config.toml
arch = "ecapa_tdnn"
model = "sound classifier"
dataset = "read English sentences (LibriTTS-R)"
train_examples = 15625
gain_aug_db = 10
n_mels = 64
hop_length = 160
input = "log_mel"
spec_augment = false
win_length = 400
targets = ["voice"]
num_classes = 2
norm = "batchnorm"
hidden_act = "relu"
depths = [18]
kernel_size = 3
stem = "single"
widths = [320]
loss = "cross_entropy"
head_dropout = 0.1
init = "trunc_normal_002"
optimizer = "adamw"
learning_rate = 0.0015
beta1 = 0.9
beta2 = 0.98
eps = 1e-10
max_grad_norm = 0.5
max_steps = 3500
batch_size = 128
epochs = 28.7
lr_schedule = "wsd"
decay_fraction = 0.3
final_lr_fraction = 0.05
warmup_steps = 700
weight_decay = 0.0
Rows from block 12, named by matrix and row number. Each number is 128 + 32 x the weight over its row's rms, rounded and kept within 0 to 255. All counts start at 0. After the name is the row's rms in percent of the matrix's.
# c10: first pointwise conv (model.blocks.12.c1.0.weight, 320x320x1), inputs 0-45
c10.5 103 [121 108 122 131 116 168 108 176 221 192 139 170 193 180 131 130 132 110 121 121 108 166 132 110 160 164 137 150 109 148 154 139  98 119 169 167 125 132 136 153 105 109 134 173 109 176]
c10.6 094 [103 165 130 165 165 125 173 167 136  93 142  86 126 131 131 184  85 197  99 135 191 130 161 153 145 120 122 134 228 115 118  83 149 188 126 158 203 154 162 121 154 110 127 113 126 147]
c10.7 097 [127 153 125 189 171 141 164 172 133  88 132  88 137 140 147 186 105 199  91 116 167 134 153 146 154 120 126 129 219 123 113  86 152 170 123 164 181 133 167 136 136  97 112 114 118 137]
c10.8 103 [ 49 135 104 158 121  78 124  86 106 127  98  91 132  89 126 137  97 149 133 108 167  92  73 144 131  60  45  83 127  84 135 164 159 108 136 126 136  85 143 110  97 169  75  67 160 101]
c10.9 096 [ 99 170 147 192 157 129 167 159 122  92 119  80 114 141 144 163  97 226 113 120 183 119 139 133 156 106 123 141 222 124 124  90 135 179 126 159 186 126 176 106 130 116 130 112 131 149]
c10.10 101 [ 64  92 119 136  92 133 114 128 121 136  55  95 160 116 113 138  59 145  50  83 124 117  95 109 142  39 112  87 134  81 132 134 112 123 108 137 141 121 111  79  68  79  96  84  71 122]
c10.11 096 [104 165 129 186 150 127 166 154 131 113 123  90 135 131 123 169 109 218 117 122 168 110 149 154 151 116 130 138 198 128 104  99 157 149 113 160 181 154 159 116 117  97  94 117 141 139]
c10.12 104 [141  86 116 128 122 203 129 170 204 165 152 177 174 177 136 141 123 126 124 111 130 183 148 122 137 177 138 162 136 149 164 133 118 118 158 164 105 125 141 153 129 116 133 179 105 169]
c10.13 111 [189 161 117 139 139 146 156 111 121 119 138 121 115 125 136 118 159 131 185 222 172 154 146 134 115 141 129 136 123 142 141 144 137 115 124 107 127 118 177 150 187 213 175 166 195 143]
c10.14 096 [ 84 174 115 192 165 128 164 163 135  92 131  78 130 127 134 181 115 224 108 118 182 124 157 146 138 121 139 123 213 118 119  80 157 165 115 141 186 138 165 137 144 103 121 126 133 154]
c10.15 102 [127 100 132 131 118 167 109 157 205 174 175 167 166 168 141 125 138 118 122 115 123 185 127 128 165 171 140 139 115 131 172 161  89 124 180 165 118 105 140 151 122 133 123 189 114 191]
c10.16 095 [111 140 134 172 154 129 163 162 127 100 114  77 117 133 131 171  87 213 117 116 177 111 165 133 163 102 145 127 211 115 107  84 157 145 127 136 170 134 166  90 143  85  99 113 122 138]
c10.17 105 [160 124 112 137 154 151 126 128 135 146 204 171 137 145 168 104 165  78 148 152 138 176 135 120 135 186 172 165 115 126 139 172  85 121 160 146 105  86 139 195 148 158 136 224 143 169]
c10.18 105 [150 115 115 151 122 150 109 149 143 169 208 190 141 153 151 124 143  86 129 142 143 181 131 133 163 152 143 138 121 120 157 163  98 112 168 123 102  96 140 174 123 135 143 230 144 177]
c10.19 106 [220 146 108 133 162 120 131 107 121 128 143 137 122 115 135  86 169  92 165 200 156 163 112 109 106 166 148 147 101 116 142 161 106 119 129 108  90  94 132 171 173 202 164 180 225 125]
c10.20 094 [ 94 171 151 176 165 122 169 167 116 114 124 108 133 133 138 167 113 201 118 140 170 118 148 140 143 110 135 138 197 110 117  97 159 154 115 179 178 123 170 134 144  98 123 102 111 151]
c10.21 097 [ 92 146 105 166 174 122 169 162 123 111 118  84 116 143 120 187 101 215 123 121 168 110 124 135 155 105 130 127 210 139 131  78 170 173 123 157 193 145 159 110 140  91 136 115 139 147]
c10.22 096 [ 87 166 117 184 137 124 158 172 126 104 129 106 137 146 128 173 103 207 117 108 156 135 130 132 162 121 130 148 187 127 149  97 170 165 113 141 182 131 157 116 135 108 119 103 142 120]
c10.23 095 [104 163 134 204 167 146 166 149 123 100 115  94 112 140 127 181 115 231 101 112 187 108 149 155 137 126 143 117 219 129 100  80 148 161 148 170 197 133 155 139 125 105 119 118 131 136]
c10.24 112 [ 56 111 117 116 105 124  94 150 157 156  74 106 158 111 124 141  82 153  80  81 133  99  89 106 112  67  83  93 150  89 115 146 139 126 118 127 142  97 111 101  97  82  73  63  99 143]
c10.25 107 [ 65 114 116 130  94  99 110 138 133 178  48  98 182 112  93 137  98 136  62  60  96  90  93 124 113  50 116  81 134 107 124 143 137 113 106 149 129 114 110 115  89  65  63  74  89 144]
c10.26 115 [ 87 132 143 153 137 109 126 119 111 140  81  94 123  81 132 145  99 154  97  86 156  59  83 140 124  48  59 101 154  93 122 152 141 125 122 130 147  74 105  78 107 111  74  71  91 118]
c10.27 101 [109 179 127 187 171 112 145 147  98 115 113  97  98 144 130 177 115 196 159 123 183 112 143 143 160 115 142 146 183 148 121  92 170 138 125 145 163 147 199 133 145 136 159 108 140 150]
c10.28 098 [ 91 185 115 199 150 135 153 166 141 134 118  76 136 137 124 180 115 220 120 145 180 102 160 163 146  96 134 138 211 135 123  79 163 145 112 147 187 160 172 104 118  97 139 113 130 143]
c10.29 105 [182 146  88 113 148 131 121  97 121 118 151 133  77  75 106 100 166  89 160 187 131 181 116 115 105 148 129 163  90 113 126 178 101  93 137  87 121  83 126 165 176 206 162 161 198 139]
c10.30 095 [106 170 109 176 153 119 156 146 112 112 106 108 121 131 131 173 116 210  97 116 174 107 131 151 150 105 122 125 198 133 124  89 140 149 141 171 184 162 153 103 144 104 126 110 137 151]
c10.31 102 [149 180 126 189 186 125 153 142 101  85 109 100 124 129 126 162  96 196 137 142 157 129 164 150 146 124 163 166 172 134 105  97 152 151 132 151 157 156 172 149 154 127 165 135 147 144]
c10.32 077 [ 70 104  98 117  61 116 119 142 144 155  82  83 138 109  99 127 112 142  70  76  81 126 118 121 174  91 107  94 137 114 141 112 137 100 103 140 123 141 111  61  67  62  83  98 100 135]
c10.33 107 [135 106 104  99 115 128  86 131 147 121 156 114 158 139 134 105 164  65  69 112  50 154 115  97 134 136 137 140  77 126 137 119  73 145 125 136  50 119 112 160 100 110  90 146 123 142]
c10.34 103 [135 107 142 135 118 185  86 165 195 184 145 186 178 184 138 152 123 129 121 137  90 173 126 121 173 156 142 160 126 132 170 159  88 131 176 147 119 128 120 149 121 119 118 206 139 169]
c10.35 106 [163 139 107 152 131 157 132 126 154 144 200 154 136 128 165  88 159  92 143 137 139 191 127 119 150 175 152 171  96 123 180 176  95 110 161 136 113  92 127 188 138 144 147 217 153 169]
c10.36 103 [147 106 121 133 113 167 120 154 208 180 174 201 157 173 151 127 113 112 128 133 112 193 134 128 156 160 143 149 130 123 172 157 103 132 175 157 121 110 131 166 131 132 121 205 131 194]
c10.37 106 [ 70 120 130 145 106 127 120 108 138 169 103  91 147  91 107 139 107 145 132  99 135  99  93 154 133 103  68  72 138  91 118 154 166  87 117 131 152  69 114  81 128 102 112  97 104 139]
c10.38 109 [133 129  90  99 109 131  97 143 157 118 116 128 152 128 127  87 154  60  63 126  64 144 129  87 126 141 138 141  94 130 131 119  61 147 114 133  49 114 105 145  92 108  97 151 122 132]
c10.39 114 [197 166 119 147 167 115 132  86 102 112 136 123 109 113 113 101 203 104 175 187 142 154 118 129 125 158 153 158 104 124 120 167 119 109 149 105 103 104 132 136 198 213 160 168 219 130]
c10.40 105 [199 199 114 139 160 119 134 105 120 139 137 115 122 123 133 100 178  97 208 198 166 143 128 126 104 149 144 143  97 155 133 157 100 114 122 102 112 101 143 157 200 222 148 142 218 149]
c10.41 083 [ 78  98 132 121  72 112 125 155 112 145 101 126 141 138  97 134  81 131  66  82 102 116 102 151 129  85  99 103 120 130 142  66 151 110 111 147 130 153 108  89  99  18  86 104 101 170]
c10.42 097 [ 98 166 126 184 161 134 170 151 141 108 128  97 111 129 106 174  91 216 117 119 178 104 162 150 150  98 117 138 186 129 118  83 150 150 145 140 182 153 168 133 151 111 112 107 112 146]
c10.43 098 [ 95 155 117 189 149 123 161 145 127 106 125  77 111 122 115 171  90 220 102  94 169 109 140 154 166 122 140 138 231 112 122  81 146 160 110 136 183 143 174 128 126  95  91 111 130 138]
c10.44 102 [130 102 104 124 123 160 115 153 178 167 202 202 165 148 157  99 129 107 134 134 112 195 138 116 161 164 167 155 118 125 163 160  86 100 160 150 126 126 129 163 137 123 131 242 141 172]
c10.45 105 [151 134 120 126 149 152 125 133 171 145 210 171 145 139 156 107 142  73 156 151 142 205 137 129 142 168 156 145 112 133 158 167  93 122 169 147 113  97 137 166 138 150 123 255 154 165]
c10.46 109 [166 136 117 136 161 158 139 109 138 139 217 166 131 124 178 108 159  91 141 166 137 177 123 125 136 204 157 156 111 124 179 190  82 123 139 131 103  94 134 173 128 166 157 235 160 153]
c10.47 075 [ 60 109 101 126  65 122 112 131 148 140 126 128 148 124 121 151 107 126 104  35  82 114  96 129 135 107 108  95 140 140 141  95 150  96 135 143 154 129  81  59  52  46  40 102  85 148]
c10.48 107 [146 133 116 144 148 147 133 124 146 150 226 185 139 147 167  93 144  81 138 149 131 189 132 114 141 186 164 158 109 131 157 155  92 100 165 140  92 119 126 189 136 159 145 224 152 180]
c10.49 095 [129 174 145 173 156 132 168 163 126  97 124  88 127 125 120 184  95 225  97 128 183 118 140 129 150 127 109 145 229 132 117  85 141 159 129 160 175 148 154 126 135  85 118 125 153 155]
c10.50 096 [102 153 114 187 159 115 157 145 135  83 129  90 120 140 121 161  82 218 126 112 175 107 152 160 141 126 104 133 202 129 112  74 151 179 115 144 187 146 155 101 137 100 103 108 119 130]
c10.51 120 [220 147 137 149 142 117 135 113 113 119 140 116 118 126 148 114 172 119 181 234 175 175 142 139 135 147 145 133 106 156 105 133 128 127 149  86 116 117 138 148 194 219 171 141 202 146]
c10.52 097 [ 92 163 111 179 155 117 154 142 130 109 144 106 118 135 112 175 108 193  97 112 171 123 146 159 137  95 146 150 203 127 108  69 129 186 104 168 174 154 165 129 134 103 111  84 109 140]
c10.53 111 [154 107 113  87  88 114 103 132 128 101 149 138 160 160 131 115 158  62  58 103  62 145 120  76 140 131 122 133  77 136 154 122  72 144 119 131  41 127  98 142  91 105  94 146 118 123]
c10.54 109 [157 101 117  90 100 120 105 125 138 126 153 145 162 167 134 101 146  91  71 118  69 154 124  99 149 142 137 121 100 140 137 113  62 137 114 120  64 138 109 136  80  78  92 149 109 141]
c10.55 117 [200 165  98 144 142 119 126 101 120 126 134 142 115 107 133 101 162 115 162 216 149 151 121 115 131 167 122 150 102 147 109 158 101 115 151 103 108 106 138 157 184 195 145 149 210 144]
c10.56 102 [135 106 113 122 111 199 106 162 202 198 157 153 186 184 157 130 123 115 109 109 107 175 125 112 158 186 143 156 130 126 175 143 105 142 180 164 107 118 128 151 118 116 126 194 123 190]
c10.57 108 [173 176 104 140 145 104 131 115  97 122 113 110 120 117 133  91 169  98 166 201 143 111 127 134 106 108 113 130 104 144 108 154 111  97  90  70 124  81 139 154 211 198 133 147 225 123]
c10.58 103 [144 104 131 127 120 173 129 132 191 159 175 181 167 169 142 110 118  85 138 141 134 191 144 136 159 186 149 141 105 133 149 172  99 128 194 149 113 108 131 155 133 128 133 236 130 199]
c10.59 106 [150 136 102 149 154 140 129 108 132 134 196 169 133 132 149 112 161  84 161 166 152 178 139 121 136 179 153 171 116 142 161 177  85  97 142 122 113  66 125 196 139 152 147 217 147 168]
c10.60 105 [135 100 110  99 109 135 101 136 141 127 130 144 151 123 146 103 138  63  57 113  80 146 119  95 131 141 136 150  92 135 148 140  43 135 133 135  22 121 114 160  91 101  94 166  95 121]
c10.61 106 [178 177 105 132 124 100 111  87  92 113 132 115 117 117 136  78 174  89 161 228 133 122  85 109  87 158 117 115  85 130  94 145  99  86  96  86  93  83 140 146 194 163 146 128 189 141]
c10.62 111 [141  99  96  80 102 132  96 135 144 124 148 134 142 145 130 115 137  63  64 108  70 131 109  76 149 138 160 125  87 134 150 115  65 126 120 125  53 129  85 152  83 112  81 140 102 137]
c10.63 089 [ 44 106 111 136  86 112 108 155 144 154  99 129 147 128  93 128  89 134  95  80  69 114 110 154 123  73 103  60 125 125 169 118 162 109 125 126 139 118 109  93  98  55  65 113  89 141]
c10.64 115 [137 103 103  91 102 123  87 122 126 115 135 134 144 133 104 116 141  89  50  88  45 141 117  78 137 127 124  98  81 117 134 101  73 130 124 132  77 119  85 144  76  68  82 141  95 120]
c10.65 097 [130 168 124 171 182 140 157 142 120 110 113 113 122 137 141 146 112 182 154 113 163 143 164 168 153 120 165 172 180 128 129 102 159 156 128 136 166 147 164 141 143 139 170 138 133 130]
c10.66 109 [123 113 108  91  81 120  95 134 138 128 155 137 158 128 125 118 149  92  76 108  68 142 117  83 144 137 145 133  88 112 140  96  78 137 134 131  62 119  91 146  93 100 101 156 110 129]
c10.67 097 [118 149 118 197 168 132 160 146 123 116 125  95 123 117 122 170 104 226  91 112 182 109 148 139 154 122 128 135 234 116 117  89 164 167 141 153 182 145 147 119 142 103 123 124 114 131]
c10.68 093 [104 162 145 180 172 117 151 138 132 114 121  76 100 116 129 178 101 200  79 105 179 106 157 150 139 102 128 156 208 100 123  79 149 161 125 142 167 166 169 131 155 101 119 114 132 154]
c10.69 106 [139 123 105  79  99 128 103 155 149 123 138 133 143 173 134 123 158  63  70 111  79 143 116  77 154 134 141 128  77 135 141 110  49 151 136 143  34 121  92 158  82 119 125 150 105 127]
c10.70 096 [ 94 152 120 178 142 134 163 163 112 113 125  67 144 132 119 178 100 213 118 123 193 109 172 145 170 118 125 144 209 139 104  84 133 152 109 164 171 152 166 108 138 101 117 125 112 154]
c10.71 116 [ 66 103 132 139  81 125  98 127  95 169  50  74 150 100  94 136  64 139 108  92 135  86 128 143 131  35  91  79 118  91 123 123 134 124  93 115 141 126 111 106  73  88  90  62  99  92]
c10.72 107 [127 126  84 149 129  95  99 119 133 143 114 140 130  96 102 110 150  93  63  89  65 158  70  54 129  99 144 134  68 109 174 117  95 131 103 109  74 101  92 155  70 100  57 151 118 121]
c10.73 103 [143 133 110 112 126 171 109 135 174 146 191 194 145 149 149 108 151 102 135 146 148 178 129 132 143 184 144 149  80 122 165 173  90 136 178 159 111 115 150 168 135 155 136 209 154 195]
c10.74 099 [127 176 124 178 170 129 144 153 105 106 115  91 117 153 128 150 116 152 164 145 161 133 148 141 138 132 162 145 178 128 111 103 156 146 119 138 169 142 180 140 149 147 168 108 154 158]
c10.75 103 [138 123 131 131 123 191 115 162 203 185 154 187 180 182 136 115 128 104 112 114 122 177 134 113 160 172 135 155 114 129 173 153  83 128 169 160 127 145 119 161  95 122 147 197 110 156]
c10.76 098 [109 169 107 195 157 127 149 156 120 120 129  69 123 141 121 186 114 219 115 115 183 117 154 153 149 118 121 130 183 107 105  71 160 170 119 138 184 135 170 124 134 106 120 105 138 144]
c10.77 119 [ 66  99 105 111 101 134 114 156 122 152  78  90 164 122 122 142 114 122  81  85 117  80  97 135 128  38  91 105 131  92 111 120 132 114 112 153 137 120 105 117  89  69  80  65  83 133]
c10.78 096 [114 173 121 191 161 106 159 136 127  98 135  93 130 140 130 187 100 208  90 135 183 125 159 161 157 106 121 139 215 113 118  86 166 163 132 163 175 140 153 107 153  99 137 137 124 143]
c10.79 094 [123 171 114 195 161 129 168 151 126  97 108  69 125 131 116 174 122 187 113 130 181 120 143 136 145 107 123 121 193 122  98  95 152 156 117 166 172 152 178 130 155  96 120 108 137 162]
c10.80 114 [151 154  89 105 106 135 100 112 133 136 143 122 130 137  99 116 117  83  62 100  65 111 112  62 135 108 114 119  83  98 143 105  82 138 122 107  48 137  94 131  74 122  80 146 101 100]
c10.81 105 [156 191 116 159 138 140 151 117 109 112 138 110 102 146 120 137  91 138 218 181 174 135 162 174  99 158 125 139 145 144  83 103 127  98 154 105 148 155 174 161 150 213 189 146 166 174]
c10.82 095 [145 170 114 123 154  78 107 115  83 117 104 108 115 132 124 117 136 126  89  93  84  89 125  97 114  71 102 109  85  91 146  67  91 141  91  95  65 146 108 136  84 105  84 135 114  73]
c10.83 097 [121 166 149 172 140 105 146 158 119 106 128 107 140 144 104 151 104 167 143 113 159 109 164 149 151 119 137 131 181 119 116  83 159 151 104 124 163 130 171 127 137 118 161 119 112 138]
c10.84 107 [191 202  93 159 155 137 157 109 107 111 141 131 131 149 148 121 141 120 196 201 181 147 145 143 119 133 132 135 117 148  91 114 142 110 156 101 125 109 159 141 156 213 195 157 161 157]
c10.85 107 [180 189 129 145 139 154 132 131 110  94 132 119 101 147 138 103 124 104 191 206 154 138 134 121 112 154 122 142 111 146  88 125 116 113 157 112 124 106 138 154 147 218 166 153 191 141]
c10.86 114 [141 164  85 107 127 116 104 120 131 131 137 111 152 145 118  89 142  97  76 105  65 136 126  73 135 111 139 124  83  96 138  82  81 139 133 121  54 126  94 143  84 100  71 140  98 113]
c10.87 100 [110 166  56 144 119 114 105 100 123 120 121 136 141 151 136 110 131  87  87 109  80 123  94 104 114 113  97  96  83 113 129  98 123 140 132 130  57 117 100 179  73 139 101 150 131 116]
c10.88 111 [125 134 104 102 110 109  92 134 128 128 128 122 142 141 109 105 128  90  83 106  78 125 136  88 128 118 128 124  76 120 134  69  95 122 131 114  33 106  87 145  79  90  89 148 108 118]
c10.89 098 [135 169 148 162 146 120 158 145  98  98 121 106 146 124 129 162 103 169 139 140 170 102 162 166 164  98 149 138 153 137 119  95 166 140 127 118 155 163 152 113 149 137 169 108 112 133]
c10.90 095 [104 149 144 125 133 114 125 156 116 109 137  86 157 105  79 151 105 170 102  99 129  95 158 165 186  79 146 157 173  93 158 115 169 132  84 103 158 185 138 108 129  96 116  84 101 110]
c10.91 098 [140 167 164 173 181 129 159 152 105 109 120 117 127 136 118 147 123 145 149 136 191 127 170 149 175 140 169 157 152 109 101  98 144 120 130 120 145 139 214 124 127 146 172 128 134 136]
c10.92 095 [127 182 136 148 139 138 154 154 130  92 118  76 164 103 124 171 119 155 162 134 156 117 172 168 164 111 148 141 161 121 105 106 149 137 115 113 170 171 163 134 145 142 163 118 130 133]
c10.93 098 [128 150  90 131 131 129 106 118 136 114 151 117 125 125 123 124 120 107 115 112  77 126  77 105 110  96  87 105  47 108 123 133 113 128 152 115  94  89  84 165 102 117  85 144 135 135]
c10.94 115 [177 182 104 139 140 134 135 118  99 120 139 135 134 138 141 105 149 121 219 208 167 152 134 110 132 145 140 140 107 155 106 124 104 105 150 109 130  97 136 161 162 216 172 148 180 169]
c10.95 097 [146 172 142 155 161 117 155 150 112  81 122 100 143 124 119 150 111 163 146 135 167 119 177 158 150 136 167 146 153 127 106  99 136 134 116 117 150 160 204 109 138 142 168 126 129 130]
c10.96 103 [151 203 141 178 151 133 168 123 107 122 140  99  97 137 127 127 130 132 200 178 190 134 133 156 119 136 130 128 148 131  82 114 154  75 124  91 157 159 185 147 149 198 189 158 183 142]
c10.97 094 [105 158 142 174 144 116 156 151 118 112 115 107 137 116 117 162 109 168 126 121 138  90 157 163 151 107 144 128 180 111 121 112 164 141 107 143 174 172 155 113 114 127 140 108 115 146]
c10.98 097 [156 180 172 179 139 113 160 145 115 110 122 100 148 125 137 140 112 150 133 127 155 120 151 158 160 113 178 144 169 119 117  92 144 156 121  96 165 167 192 103 153 150 152 117 120 155]
c10.99 115 [150 137  83 102 101 108 107 141 118 137 131 118 154 173 102  97 139  69  61 111  48 142 126  79 144 121 128 125  89 101 139  85  94 119 115 122  51 113  78 143  66  98  95 136 113 112]
c10.100 098 [130 183 131 174 159 110 172 163 103  99 123  91 144 137 137 127 124 163 146 166 185 110 193 152 164 136 164 147 145 128  98 107 160 129 128 116 154 153 199 120 134 141 178 112 126 140]
c10.101 105 [141 184  81 128 147  90 109 113 122 119  83 111 132 129 106 102 119 140  80 108 100 123 123  84  95  59 116 122  83  77 142  57  98 137 112 112  58 146  98 139  88 118  92 119 127  85]
c10.102 107 [182 189 104 155 131 138 155 112 124 102 152 119 125 128 131 136 120 133 200 188 182 143 169 165  98 120 150 126 131 129  87 112 138 109 159  95 152 135 153 134 153 207 208 144 158 144]
c10.103 089 [107 142  63 133 116 109 112 108 126 121 126 116 125 139 108 127 119 114 100  94  75 133 114 106 118  76 119 115 108  99 117  98 134 117 126 124  66 123 118 160  68 115 101 144 138 103]
c10.104 093 [ 95 158 142 180 137  91 149 143 115  92 130  88 153 134 113 142  91 172 135 118 145  93 163 167 153 126 129 144 171 107 102  97 154 106 108 130 166 188 163 126 129 126 154 134 126 119]
c10.105 098 [114 146 178 184 144 118 140 137 114 131 127 100 129 139 130 149 106 181 149 109 150 100 166 155 148 113 152 129 152 109 127 102 149 112 109 137 169 180 159 117 132 111 123  98 116 135]
c10.106 108 [203 172  95 131 136 135 124 113 123 120 134 129 105 129 161 115 139  99 203 214 165 140 137 126 102 148 146 114  97 164  96 138 128 103 154 105 112 105 158 156 164 232 171 161 188 161]
c10.107 095 [ 77 170 139 149 147  96 142 163  81 107 121  58 149 124 105 140  88 179 158  90 134 108 151 143 165 104 144 142 176 130 133  96 138  99  82 132 167 168 113  97 143  76 116 104 108 115]
c10.108 105 [165 180 126 165 131 123 156 119 111 104 136 108 107 118 133 138 139 130 210 188 168 148 167 165 132 131 136 137 142 135 100 101 152 103 146  98 144 132 163 140 138 211 192 146 183 152]
c10.109 111 [132 158  84 105 117 125 101 125 111 132 139  99 134 147 121  82 131 117  73  98  74 123 138  70 115  85 114 126  72 116 146  70  88 125 111 115  65 124  84 140  66 103  77 124 111  97]
c10.110 088 [135 159 109 147 141  97 111 117 111 118 103 115 135 127 109 127 129 138  71 115  82 110 108  89 121  72 136 115  99 103 175  61 120 134  96 111  93 164 114 141  49 100 105 115 103  74]
c10.111 095 [115 162 152 175 147 123 153 145 109 118  96 105 115 145 125 130 109 182 145 123 145 113 174 164 160 119 133 139 186 126  86 110 168 109 102 129 166 177 153 108 149 128 133 125 115 144]
c10.112 112 [180 214 138 173 158 131 142 132 104  99 135 112 114 142 117 148  97 133 202 191 173 127 151 137 111 140 126 151 122 137  69 101 133  92 123  80 161 124 172 139 139 187 199 120 189 154]
c10.113 092 [140 177  87 122 130  74 115  86 100 140 117 104 136 158 104 119 122 110  89  80  87 113 133  79 121  58 128 140  81  85 126  61 114 138 100 101  65 137 112 121  84 120  85 122 100  74]
c10.114 115 [144 171  70 122 124 123  95 133 122 141 127 113 130 143 118 106 121  80  73  98  75 143 105  78 126  98 121 137  68  90 143  94  76 120 123 124  48 122  95 127  67 107  86 144 120 117]
c10.115 104 [178 201 132 157 151 124 146 140 101  93 126 115 125 147 119 138 109 147 206 196 174 137 157 148 110 149 138 158 136 140  79 114 149  93 139  77 146 141 167 149 149 193 215 136 183 132]
c10.116 102 [174 203 158 186 153 115 159 157  95  95 123 100 134 137 123 126 110 167 165 163 180 130 170 141 149 121 172 167 154 123  98 102 125 103 120 106 159 159 197 129 139 175 173 131 175 158]
c10.117 104 [165 206 127 195 166 110 170 145  91  96 117 104 123 113 117 132 131 139 196 170 174 127 155 127 119 148 157 145 138 139 106 125 135 110 155  81 158 121 202 134 148 183 200 142 174 147]
c10.118 109 [146 141  75 106 114 116  91 132 121 127 127 125 140 133 111 101 158  91  68 103  63 142 116 100 122 112 129 124  64 112 151  95  86 130 118 106  65 120 113 154  74  98  81 138 112 109]
c10.119 095 [119 166 155 185 142 115 148 158 112 109 107 107 158 120 116 148  96 178 124 101 163 116 165 149 150 117 145 135 171 115 121  70 153 128 100 131 158 170 166 104 132 102 146 113 123 136]
c10.120 096 [ 96 150 148 177 166 100 151 137 111 118 117 113 129 119 112 140 102 193 120 112 160 106 153 162 165 101 137 122 204 119 114  86 161 140 104 139 155 170 152 120 120 110 131 134 128 140]
c10.121 108 [191 201 120 165 161 140 155 125 118 115 140 130 116 141 132 130 133 129 197 206 192 146 140 148  97 137 133 120 133 139  99 128 146  95 147  83 147 111 164 147 155 211 160 136 154 158]
c10.122 096 [ 84 164 133 167 164  90 122 174 106 106 130  78 145  97  90 158  85 177 122  92 119 105 157 170 163  79 141 129 158  95 126 117 157 137  86 141 167 169 168 100 143 113 100  85 128 123]
c10.123 103 [148 206 112 173 138 133 144 124  98 115 133 119 111 113 134 128 131 148 205 188 201 135 164 161 131 151 133 138 115 134 108 113 151 100 146 101 148 140 171 144 151 189 208 148 183 148]
c10.124 095 [124 161 153 174 142 125 141 168 104 104  92  89 132 149 108 146 104 175 136 143 172 115 162 154 143 126 162 143 168 132 112  95 160 122 111 136 153 177 186 118 132 129 156 129 111 137]
c10.125 097 [151 164 168 192 174 107 167 142  98  87 128 105 128 121 124 139 105 160 158 151 195 109 164 128 165 135 152 135 173 159 109 130 134 116 135 122 151 151 219 146 112 156 179 129 146 154]
c10.126 090 [133 192  92 133 162  79 128 134 113 117  96 124 122 154 103 122 129 164  73 104 107  99 151  83 118  59 125 133 122  96 139  62 113 153  91  80  79 153 142 113  82  99 108 120 119  94]
c10.127 105 [165 197 115 190 152 127 166 125 111  97 143 125 117 137 131 123 127 139 203 191 200 131 142 164 100 138 111 146 157 126  95 114 129 106 166 105 150 135 149 152 139 221 196 145 158 136]
c10.128 115 [133 154  93  91 100 121  75 132 137 130 145 117 118 132 106 114 129  82  65 103  58 123 127  71 150 116 137 128  78 108 139  78  82 132 132 133  43 109  93 161  55 111  79 144 117 108]
c10.129 107 [184 187  92 141 134 146 156 126 121  94 127 114 118 133 148 126 143 132 211 170 181 141 163 144  98 133 131 128 157 148  88 109 168 107 167 100 131 146 167 153 128 224 200 146 156 139]
c10.130 098 [100 156 142 183 154 118 172 146  88 119 107 108 123 122 115 152 118 154 143 118 136 111 175 167 138 117 128 152 184 112 108 108 162 140 105 121 154 155 160 113 115 116 137 102 117 139]
c10.131 095 [145 161  77 123 134  73  98 101 106 125 113 102 111 119 126 106 149 127  81 100  94 105 135  96 129  66 120 132  91  68 140  58 122 114  67 119  58 146 116 124 103 117  94 126 122  63]
c10.132 114 [155 172  85 113 116 121  99 129 118 132 120 119 114 150 118 106 120  98  80 106  78 119 118  72 142  96 121 112  80 111 159  81  99 118 113 129  62 113  90 165  74 104  86 154 123 113]
c10.133 102 [176 193 124 184 148 139 163 121  91 105 159 129 122 129 136 157 131 148 195 172 191 144 136 162 103 153 144 120 150 138 117 113 154  85 137  87 149 134 175 169 131 185 182 147 190 150]
c10.134 091 [135 197  83 127 138  85 117 102 101 123 110 133 141 125 115 140 146 126  66 115  98  74 135  89 103  76 114 139 107  85 136  70 104 142  94 119  78 147 127 115  61 113  84 148 125  68]
c10.135 107 [152 144  83 102 113 129 100 118 122 121 136 124 139 153 113  93 149  90  54  89  79 138 111  95 129 113 129 126  61  96 144  87 107 137 127 129  50 113  97 130  85 105  85 134  97  98]
c10.136 114 [153 156 101 110 102 117  98 123 146 142 136 109 141 145 123 107 119  80  58 118  67 130 107  78 126  98 119 108  77  98 140  94  74 126 128 138  39 111 118 130  75  96  97 153 110 117]
c10.137 098 [142 180 142 184 163 119 160 160 128 121 118 106 146 112 119 127 114 154 151 134 177 115 174 176 160 120 167 142 163 130 121 114 152 140 131 119 160 155 208 100 104 144 194 116 137 164]
c10.138 107 [185 182 111 171 154 122 176 123 115 115 128 109 118 130 116 147 151 142 203 180 166 136 177 155 121 147 136 138 140 135  86  89 150  94 131  79 141 148 185 148 158 185 174 155 179 156]
c10.139 101 [174 204 120 183 151 122 167 117 101 106 141 130 126 129 140 150 120 147 192 178 191 132 151 142 132 151 121 116 141 121  84 126 145  95 145  92 149 134 169 152 142 208 194 154 179 143]
c10.140 102 [154 201 122 166 143 107 172 115 122 109 140 116 109 126 145 139 133 138 183 177 186 155 167 164 126 131 140 123 137 145  77 120 159 101 149  85 145 127 187 153 155 202 189 155 192 155]
c10.141 101 [176 174 115 151 138 132 168 101 100  85 138 132 111 134 112 162 141 128 213 191 165 129 170 145 102 144 138 121 130 128 104 111 148  99 127  68 138 154 146 145 139 171 195 151 188 148]
c10.142 103 [171 194 114 185 164 127 166  99 106 104 119 119 123 132 111 135 125 157 184 166 170 145 155 148 103 120 118 130 138 146  81 104 138  89 124  87 155 145 189 159 134 198 186 150 184 136]
c10.143 112 [159 165  93 102 108 139 115 107 122 138 121 115 116 144 106  93 140 104  68  91  79 130 138  87 133  98 140 128  63 102 159  79 104 131 112 115  58 124 106 140  58 120  87 129 120  96]
c10.144 114 [132 161 106 113 112 126  93 139 130 134 148 121 128 142 124 105 129  74  62 106  58 129 112  77 138 107 120 113  88  99 151  86  88 130 126 117  29 112  97 135  57 105  75 142  95 110]